config.yaml
encoder_arch: "convnext"
model: "image VAE"
dataset: "photos of plants, animals and fungi (iNaturalist)"
train_examples: 38949
image_size: 64
grayscale: true
crop_scale_min: 1
horizontal_flip: true
rotation_deg: 5
color_jitter: 0.1
bottleneck: "kl"
downsampling_factor: 8
encoder_isotropic: false
encoder_norm: "layernorm"
encoder_activation: "quick_gelu"
encoder_mlp_ratio: 3
encoder_inner_norm: false
encoder_moe: "top_k"
encoder_drop_path: 0.05
encoder_num_experts: 16
encoder_moe_every: 2
encoder_expert_mlp_ratio: 0.5
encoder_experts_per_token: 1
encoder_shared_expert: false
encoder_patch_size: [4, 4]
encoder_conv_stem: false
encoder_depths: [6, 6]
encoder_widths: [64, 128]
encoder_kernel_size: 5
loss: "l1"
latent_channels: 4
decoder_norm: "groupnorm"
decoder_activation: "silu"
decoder_weight_standardization: false
decoder_widths: [48, 96, 144, 192]
decoder_blocks_per_level: 2
decoder_block: "basic"
decoder_attention: true
decoder_upsampling: "pixel_shuffle"
kl_weight: 0.001
residual_init: "none"
optimizer: "muon"
muon_scale: "original"
lr: 0.022
momentum: 0.98
nesterov: true
orthogonalizer: "newton_schulz_5"
adamw_lr_other_params: 0.0017
steps: 5300
batch_size: 128
epochs: 17.4
lr_schedule: "cosine"
final_lr_fraction: 0.1
warmup_steps: 260
weight_decay: 0.02
adamw_weight_decay_other_params: 0.05
Rows from block 5 of the encoder of a small image VAE, named by matrix and row number. Rows with one number within an expert belong to one neuron, the router's apart. Each number is 128 + 32 x the weight over its row's rms, rounded and kept within 0 to 255. All counts start at 0. Numbers have three digits each.
After each expert's rows are labels from the 100 images, of 14976, where the router gives the expert most weight on average: "colour at peak" is the nearest of a few named colours to the mean colour under the peak. Only what is clearly more common there than usual is listed. The data: photos of plants, animals and fungi (iNaturalist). In brackets: how many of the 100.
# router: router (encoder.blocks.5.mlp.router.weight, 16x64, trained with AdamW), inputs 0-63
# up: expert up (encoder.blocks.5.mlp.up, 16x32x64), inputs 0-63
# down: expert down (encoder.blocks.5.mlp.down, 16x64x32, transposed), outputs 0-63

# expert 4
router.4:124135099091104066130136135086113132092129181091109127134150122120125087118158141119141117088095134095105115161117109156117104108069092112066080115130082194110047116068123132141070115088121057
up.12:130077132115095142114069172090112130126142153131079110136158108155095164145170123132086120118125111080111122099145084137133122164138113124134146146147165134120124168144124067158116101255118162
down.12:088137142185095154146126148093130185135097124065083082100087098168135147147098084122142198135176119120125114167100132139162169083141190105134094157117190108109122132138174146119095081122082158
up.13:127055144121145121120126191126093098110140154133146080121121171183159078181163173105101116131098111140083142153143144089113090183130102127103154122131098079135162134134119101146101144243101130
down.13:127143117107188122108130138170164146132157126136085137140102097085097101115161165153140131148164156149169143076095149162142145121060097129145117161024107085131092104166100214109134090104134153
up.14:112054119115178204075136143096140130134168126103172110108121160126173154091122096124082104116126111120115177123197102118135129126131102128157146131096100051172153112139120179091151119204136089
down.14:111099127152115120154136160179113094177101148140198076161071129159099108116123090140115140126144148152073201130159089078136128125158129154113147132113142084137103128228116124077113065111107150
up.15:144081152137114099132178140124127129122145112141149160136143110122064144119095156094125106121128078128153083086127108159152107122126107129178155143113130082121117121141120115138152100255133130
down.15:093099099118124115165147160113086122152159127138161096104128161161149148110133189128036048141104112137155134163117080173116170107089116176135140166125122161076149179140121165100117158103057122
up.16:168100112076120133123104154106191107154118174101145111094112161101094168132131108099079099141126116149093122102095131115142132174162158125193197100116172068093120103139171134101111108220097155
down.16:167066181113092097124196163165144174149076086155142147166107148110095112153152137093125179122135185071106112171125132086096147109108134114126136142053146164137129100130170089096164145087132101
up.17:129068157112152112145134136151150098124150146104134104105129153158090103148107177148048141087124091162102101159138097161119124115147071121143118101149122077122079132173140129134082169228165197
down.17:111108135148131174139104159098097108123129159142128107084130134181176066081150110159087140115104182145117146182174162090085135117116148159088102170125129147147128077115086120062199173091091161
up.18:157098099105161108139052130124141122181174110108131106152107083158162139135141109101096130162124169133098112098141148097159078143136153168120137171122132101064128116131130100094070124238177168
down.18:128113084137116159161115091161122138189092132161165097128107139111203114122201149101147186132144115109113171196153088106099155140112091107119110087127129112161131159144115139087109139059054089
up.19:141090130172144168149084133127154117132122125100164089065113121129155143149192122141069086136084088115112120113120136161100107165124147104144161156170159054098174123135131080149120182209069124
down.19:175073153089136080172132182129097135156124133168093113127140102137148157128109055147161106110091112129092131192118121127101151121086101188114158193087120080187163126111087181171134106119119125
up.20:142087144153175140175145154116145158118109087123161177088176154084170087110171114123069166138120113137118123132135130112071115130167089141148126098129095054084103128105125114083118160231124144
down.20:095148124154100078104182150104053123080168095096119154191105092137145162107135089105132142119146160141223104114123090121137109171126100125113111111179112162085135113185163114099148126142151187
up.21:115093101142153090155116123139120151100135135175126169132122170100141120124075156134072162114153139150143063117135081102124100224162143119091102144156144086114121156123131139097154093228061128
down.21:156128122047094161132114131121149181137201107135067121114162159075125108140155114170066105082103113175133140159146187104156133118145174137109136159118091137105136100089082152124142149074095181
colour at peak: black (43)

# expert 8
router.8:061079096126112081118119170150073128177150099124108136133059098110132106148155108107133093090150126107160115138127102134111122096168174101132068125172140068122067149141104152221113126087117136
up.12:111126128107079163107119150160134158092134097082096141133163160126169144134170107144090159095147166064137071097110172092115124166124085095137152149121099148123102128141096156107122164255098133
down.12:122160158076107092085147117142161140093133151072138122117113118107116194063141184135133097157178130184125074151094126118142126078066185132171154186097184107138118123147079160145112145112130123
up.13:100131142151132172116113137107101113114162154113136072148114133177164160170190113108079086093140124127056142112104106126141124134146127142157164109142097097104108151135175122108122180235086052
down.13:158153059133162115120178046135141113100096168145182126123182136168116147063172168148137171104074107126106103161070117138163137133134102138120120186105114132103174146130136131101104083152113074
up.14:107074150182138148126111139103196118094112119112115094153181176122127088160109125106110177146105118151096127179141114103106099183172084141100110137132147135098129111096158086087148147239093104
down.14:096153118163149179100131100099123065063101130164113134098104135136095099159163152154098093166152066159108123095114099190135147119082117121140187147136127137117163179177143147079100188164090095
up.15:120149118111147110102154205063148178120077114129123121120167111152084134130130153140088110158155166139110106149144078159156087187170094126184140086115099104141129086119124075090186126190089098
down.15:161160141099104121110135150152155141169165119092123118084096102131076161124166178129153082121164144102204122096088162094155103140061157092090156160101102133129189123107086119087109121109202160
up.16:178120134123133179152131129098172133139102123080133096109141156107116153135177135121091122113122098110123099153115077139103088186139085080128160163186114090137140121122153091075148088251149144
down.16:115110087074142113144099176045094128110110138120133124143106126097199147112108161117140089163110162158135100071189115142152089199088144136157150148147098087158159196104107126152136125110114185
up.17:149132136211109096152156116112162141093140186099106121151147137087112150130233089105093130165100123116156103140109099096124070108137088146118137114168119091137164142113080129104113121222151120
down.17:158093051160129126076147133182124100129123127145074152117159146102123124176164104123123107140128021116110125084144170115152142105101138133173167101096092180159118194122105142153086126161119171
up.18:117106114132135138092138138122094123121135115125116107153152140158116129167150174134118132138077109202087078172117162156130102143124149102144082156161134102118127100107156080068095126255088154
down.18:142165147098064114132118163128146116071132156167159172114197137119232125124116121099132114120125097163078144133106091153090136063193095100148104131107167111161097128127121128179114111108083154
up.19:141115155102105126162102125121175137092133122105133135147146164113116136123117138112087151175107108063104055139131157156052143172173092109170172152132196109162108104113109113093130129225081116
down.19:124118117137150068139103089125169091068114109165114136198180083130111145103135137143107167143114174193153132080075092135084160160117119143118126181137084137201071153117160126147125099138093101
up.20:114125116166142167134195141125164132095133145101135102138125179151155140177088097128094068083138143118122097087095124140093104159140108170130069134145128072096156110116152054130131143234129158
down.20:135089174107170152130123122149085139159209176122174131151139166158116094111102069087115147136069139119142159099098093109094111129177159089087132111126156105106132109137152189176132135126036130
up.21:157154108073107105166102144166141099112145170077119123130156102117117109179135079096087069141123176155087141120135142141146122174121160133103160113093166046102165130175137079086120162200115159
down.21:097125204108185156116134139142124091078181120067168167132124157075157124128106119133179207104140164104137104115091090144086165131077117088113151104139128142130144124089132135090061122179139142
colour at peak: white (80)

# expert 2
router.2:145077072114112098078118112155118142149133172123097132148163134116129101133205108111110126075138074075132110097124085137100086137127074100104169121145115145080143066132100198172066123087126152
up.24:139110151153067102157132182091123138083093157131134154097107059147150184106159111127111154144092175130114129127139129102160079174115159159112124144131169076096093134113118081111140122241144098
down.24:135148133122144135155123126136111115106117155115101112141088166128142129057054099104111123106154111145136121099221065107091104116161120153126188064204141107154099167160169100167111130109152177
up.25:157114128101178177176182136097128145138081134090136133133097154126118057140134172183082091112093165120077114138167099120165116179174117112109116115100119070157161153099140088143095127202119094
down.25:104130168180103064105129155086093155137149104112100135149126168167131123133137150125167184105099168214072129197120133134112113137107166104138118103102098143162105100074195090114135098096081137
up.26:087112117120104100132113172137176118103124123153143140098148073104099163155169128095136135126132121110134140125106124098107090157161182120165152109108189082112084137150174062119188095244116120
down.26:059162132126135159144117177156175106129128162082114103121137080113070174101192133102125102161104129165181162062075148108161124133137103093069147165162147077111132108112132130123095134181155155
up.27:111104146123185086131155145103132134160148118078079130168125159104104087123165184113085156073126104165138095121127174095138158132150162157124147166106091102085152127126134110066110152229114072
down.27:143119149126160074173146113121101132172148127098097148100078119111143173101048111131134120112076174091166156174162153101161102172124128111124192112191138139182146105118174071108091104116085115
up.28:129142139175130119133129154058122163110114121056149131128117146125115151182115063121077139125107183083110133123126116103146086215098128152104135160136149094107127122157126131124119140251105123
down.28:074139055105133133132169103067109145192105131143110121152161136105068116104175092180099139089090101145146220122181148132148135153180106125110118119132168120146096148156090163145113132131130075
up.29:116150163132126136137108144099141127121141132105120115112111129112192131175123123097111171102147188072105163181139115124142061157104129130139125111135189037108122107137129041134122123226149108
down.29:144128101110164122173119165103105119143164120066201163156055092123087136197136178151122099163069141087163130093137112168112093086101146146175120163118120120155084118142100130164113148087140088
up.30:152115079126142113177141172141125105114135098110137166123110090140163123140158143113066127142131122122142065159120167159111068116101157159153153068153169048117145114138149085078128120222098169
down.30:140145089122093136092148161148121083178103135139164103082159111137150169132143071085115154098226145148132152192153135103097146106168094117146115094195135088130159130157110102154112091117082073
up.31:096128153126144112165098127112171136113122094181124125103122117122125164161152080113093125135127151097095137139078169134129139148189194153122147117125120044131122140141119021135100104207105185
down.31:116105095146194099142154125098064115139144117164140161119131199163085157169167096135084136142120130072178148148071067146158127133124164092104121103088161179128155131127182121083094105147102090
colour at peak: black (67)

# expert 6
router.6:128088160134108080139121098158111104048114126201077129159170123107127139071154177104124158081171125085106106096122132117091068091104114101125158122142172101099066105109112104147071120091129110
up.0:165068105095104111106183164105148141127133140063140141111085133145112123134156096144048114096136170152141146143137113111131088166136129121146103135135167120117133200120128065117132133250147104
down.0:156112123100135147148148116135127116153096075100168121131067128120118147129066211094110199186169169124076128149124141108102097143128144136186107085085150113113107107070180138088166140127131178
up.1:094107119133118126211107127169141112115127151062136175107106121139153101161173130112147106078097134126124131137120123095092165116125119106089159127115141111154115129093126150128110154255142106
down.1:145103147098131123153096161070143121102103141098143146172128101116214138114146125113169054126137119141072172155122114135153105120186104134138065093149091098067112189115120167169125100161165171
up.2:119104189134161133109107176107138098128173123105119106114138105135158131168131128116075112148112135162066124108097111167148075235122146099103107134102173062124123134161113102132088112209149174
down.2:139182134172154121134118118138044126108080135064166084138121095179100181141147118096128128098151135130212114146139122177169117158166151145139146112123135112064088086099092074106145100151151143
up.3:166138076113126125112117155103090123089116188108125137108136173132153115176117084143070047122125133128116153120135140164114150138147112156183146114095107120158114146139118115118083116255147095
down.3:092095187134129110111113161141105110161167114172064100122142153139113123112111142132127034121108110133103124109166174101175058094137116156162137072129178132138191162086071155139135156145163156
up.4:157105149110116162089143149082181129144104167106158155143114103115120158159152095142089145142066121107176113142170108130094085165138066128139084092129151136128141097118113108111144117255109124
down.4:122197145151125141177121188101152155116217170087155164106086138125116132081122107109136124121184128125117149094112163096143082112071133141141085118117067133110139103157176133105167099088066148
up.5:124095112141136132154132130071115140101097102074145158180146089094155102157132126121101080119154152131166149154104115111124075187131166113131169136158159064123179108138098123118157128225045125
down.5:082116197129109174145139106105091147113150138083121104082100074133172141146118148101102165134150117181122170151154087174128134144081127148118077107181065169082163117129130117122197122146063122
up.6:177192081088114177104129132074128092145131144110148166104188093108173108177196115127085153163114104109122126187113149099096124146099135133148076124115122105115138106094145108156134109206068141
down.6:135141089098139173117128054137168132118115153106162091161156098127169128150154167147126143138158153118154104162104028107122133049124176139094170134123092116112173138144136089144064154169084102
up.7:108172163102116159098081153056128132168170126130146109142095131138104137184205092126113083111096162123132123157125134134098107146140102165125091140138118065109144135122106118120196097235113099
down.7:093198124129151124126121119077135156117101168095151116124175057105109104109139105099180166144098141152147086130165036122120179147164156158131133173107140094123131084117125137138172053128178113
up.8:130109110151183157148103187090127164091085155103122139124154131193140147152104137129034117112109095127086098128127130125152118193157120140089118113118186107116162153137152130097101061213096121
down.8:116107150199137116088167157157161105115145103164113171135134117080095131100194163100128077111085133142154183160200137097082154104109091119182126110087113147116089095116101108085143141179165099
up.9:102070116110084169140143191060108160128123107068147128104136125103185134185132096161108123105138125154144160082125138095131132179166126137113075123158134102108188129146144110120113139212056126
down.9:122107120071153123104167101139059150136135112089101045090193150168143156134180162101103138132163160120144061164107118123128100173100153145132168148112142087192170118097117090163119152097114113
colour at peak: white (32)

# expert 12
router.12:094137144099121092146135027196157099167119091124100146134134179106143154129082141110129154081062176168108109114136153132106106173133129153066147132167134147138145191137120130161050133114128127
up.0:161157112092111109096136178099093148133200169062082133128072144149129150177131090141109137142088124114142113092183110131112061164118134098119122104139122075156105138146156117136160133232155132
down.0:123162146157162129118116077111152084041128143139168114144144159108135152090167197144193110088148137131158070150135205159121116117076154068093124136085140130128136113155118082142146106139090093
up.1:146082150115147121111123178075109099080144142092132139149136149145111115173111111115094131179161196112075124133120102135134077196097123089126128126155141088122098104125147171110132116255129133
down.1:128060122145100156176159108096113123140132088068106097104164146167202118124154116130135178130174079110090151167097102150097103105086165120170119102125074151102145169133152154085093158129154192
up.2:165109125080078170109121156109099177096081121147100129137117181103169112157192076181116101129098126099131124086135118138092143161112110130177145128152136032129158071133153108133139121199162137
down.2:153074107150111105113125115124146136045113123077110137057154101034136187177104151114123114122152105168171178135113153136169131146090125149185075118137133118121142137115120138158129176099175168
up.3:136075152160119135099126171073153135137122185114124134095169121129096136159145159123109107129127132104106115195127116147116044151156120074167140124130119117139106102118113142076087157252088142
down.3:110157160167141189115119165179154118159093138147106130107113130118080118166150102102078109096145057122106142133158186164213144141143113159128126101152139117087095065101058149113177103128098115
up.4:153101166111128118157119187028094131108145157120139109139126127095155114077183106125143122102205058119113086171163138126106084135118122137132125167163150087137152147100151076106122107197157125
down.4:103152097207067109129180123121073134107134132152106114141163168187097115134207141104122150155088127147120118135131093163161104125149102143063098180145123143104147068128127113097192095118148082
up.5:169123141148124126179152115097131134159117150143160120142139116126112118122194142118157088107166129147134148119113143104091113052121073127119114162123147035140142082091097072127140115243137170
down.5:117173152117111135159104099107032146167142115105160107104188124201181055133134130118114128075128157099118125181130096132135131106119171121178115049134116172108155105089139115116161146155135130
up.6:150156080158097104149155193066125161079171099125158113159144188111151117131158116128113124136122140145074095128122068092075121152104139125146161162148144106117069177121057119122124146208151120
down.6:093120099133208128173081085132181163172177124142123140117115115039106124129087121168103117139127097092165138171107165125166129163099118183155156077113139109146093122145147146098069100168098137
up.7:091129138095114115174128168130097157079126129099123084124123129160110159163201176132141134094127111132127100163106099129162088122144084120118233147085144079147171094140105129134094112222123116
down.7:126116139123048123159103109130142096161145119168126104103192160056166091085152148160119079124096128111123155199120182083069149153150130126181121059131170115133126146093107146141135158154121100
up.8:104083134136142169128132212095122119133158169079094172108139138123140140149163191063093119140145082116086075102099106151139115156152155148118145110138122062093121102122156089114130154200174080
down.8:191096135167126086073121130087130104155208116166118076119110118165078149140145141125100181094129102126150088083171133165168214103142133064127138144143164120126165086147116146108126120093116105
up.9:090084155159113190105078178081122174107141145128143162169119106170140118147128151116072085106143117141101127099121130095157081167132125073118122117172159117112149173175117130096129084227090117
down.9:117186085095121119132109045104142118094138154121186088157155151128090154140132156105168141114147150154163099142119097149129131118192121120064193140121092075095150073150162079128099126191114153
colour at peak: black (50)

# expert 11
router.11:162110122143128121136151167122156148124159101169089153098021094087148182174049111123149135139133172184092146110142151156128127151132212143149149143081105119147111131130152161163116143111104172
up.0:119128077145120133160118124150117134153069138155121148145159182158094128132178112075034133103115160110133105174074138158140108058131127123114130172194120088133145098102126118123148145203144067
down.0:167082117101102130148163159145180106155129092096131115134139105109122167112160116087151090204130169104073119104169157078139110111173093128112192087170088123139177155125089075155169142079115142
up.1:132105104098121109101089120105147143113114152124180124159206153203096123176145108139086142095111126088175118135139091096153120183120095150112105154146103042125105206110107091136134124197130129
down.1:112087121127175106152080084087092123065067126105140118145072136158147142109164154142175145142081158125097134156133170112148090137074174136156091075156105145091146136112177150150137157116152211
up.2:092105164096197168153072135081106112137206148120178127150170101136128098157123135150087105126130096098127107176164150108128092123129127100096157142072148079139156113143132138080097072208128151
down.2:155140114141123113134159033183084202123120116187128102181110114112089167131133140138152115132175112131133067161127088088106094177145106098091128112135152095127116155162127068122160196140108126
up.3:143098127174119200154150171109152128107123115158169119149108102107139085115161126132058151184156093106132104150119088129118046156159109135092127123141132072119082133115115133121117111234178107
down.3:128136119170118169128093189128079141153143165116123135123128113084094145124115137182120097123122096155075158111105042158117172108168086127122146158169179089182096126100098207120091132096171103
up.4:120108173134113163163100144118147114092149184077173160205099173104080129190160129128086120104122076159069110161082128145106104085114152103143101119147137065158089100155124124129120136193137143
down.4:192129113104133188147149092070141147114110125146152075132198113079154188087095136144108102113096135103109127149134071138090151120143186098070175158098150139159134107169130066160127128170108117
up.5:131109179146138135150138164110121133068094178099141092102185117126113148158151103143064147120114144126095105153111098107110140169165084156144142086185121111167111135136098079131137076245122099
down.5:103073137101114174154124144013119122139074102138138108101152123112120125095144097134125173170137140177160186154131173151123140115176144119084152117131134190120078112183063131156107124117129095
up.6:172073145106129123102190142125136114114140188142127136193146191151113109189136137075068165112095094150174152090110142143112113091150094161125088141181086117111121155108163085085098099156122091
down.6:145115157117164120108130127096147113145167116124167119089123127103081091075139100123135121179200116168157170153081106195162146102060148177135123162104130077115136064181129128154103077131163090
up.7:114074122115132155141155171125140104104137171066107135150196170103142126144221146108104135096104038085147119150101128113153102128134083140128170123129162091169141132114153105133092078197120122
down.7:124148116091074148147125106112131097149131213122086146177117088154139111114117100122047141108204125148130138129063142122137155116138184072138124076140106139155133130176171091108118081158180156
up.8:109065129164110135191158147041141144113153193142108139159152136091094102137206102139097098151102166135076150142121097091148119159122100113163101137132138148133119092104142144160082117210104112
down.8:153129109159113127189158188069119095122152093120136149159119133109131135070121102122114105131111136104143079111168135173165117135114159148152103100077119138092070186112247148092121105159103125
up.9:151130154084135116118130156121100100139104118133096167165150162145126180138109117140089103066141137152106093228112146101099126131129093090138182194142144093150129150072157086098125100210109090
down.9:177137084174149129120153094072118160122107125055112152093115184107117101077108145102150121122147105131124107117142093107101141065126144126134097141204141138204078133149107135190165167185111120
colour at peak: white (30)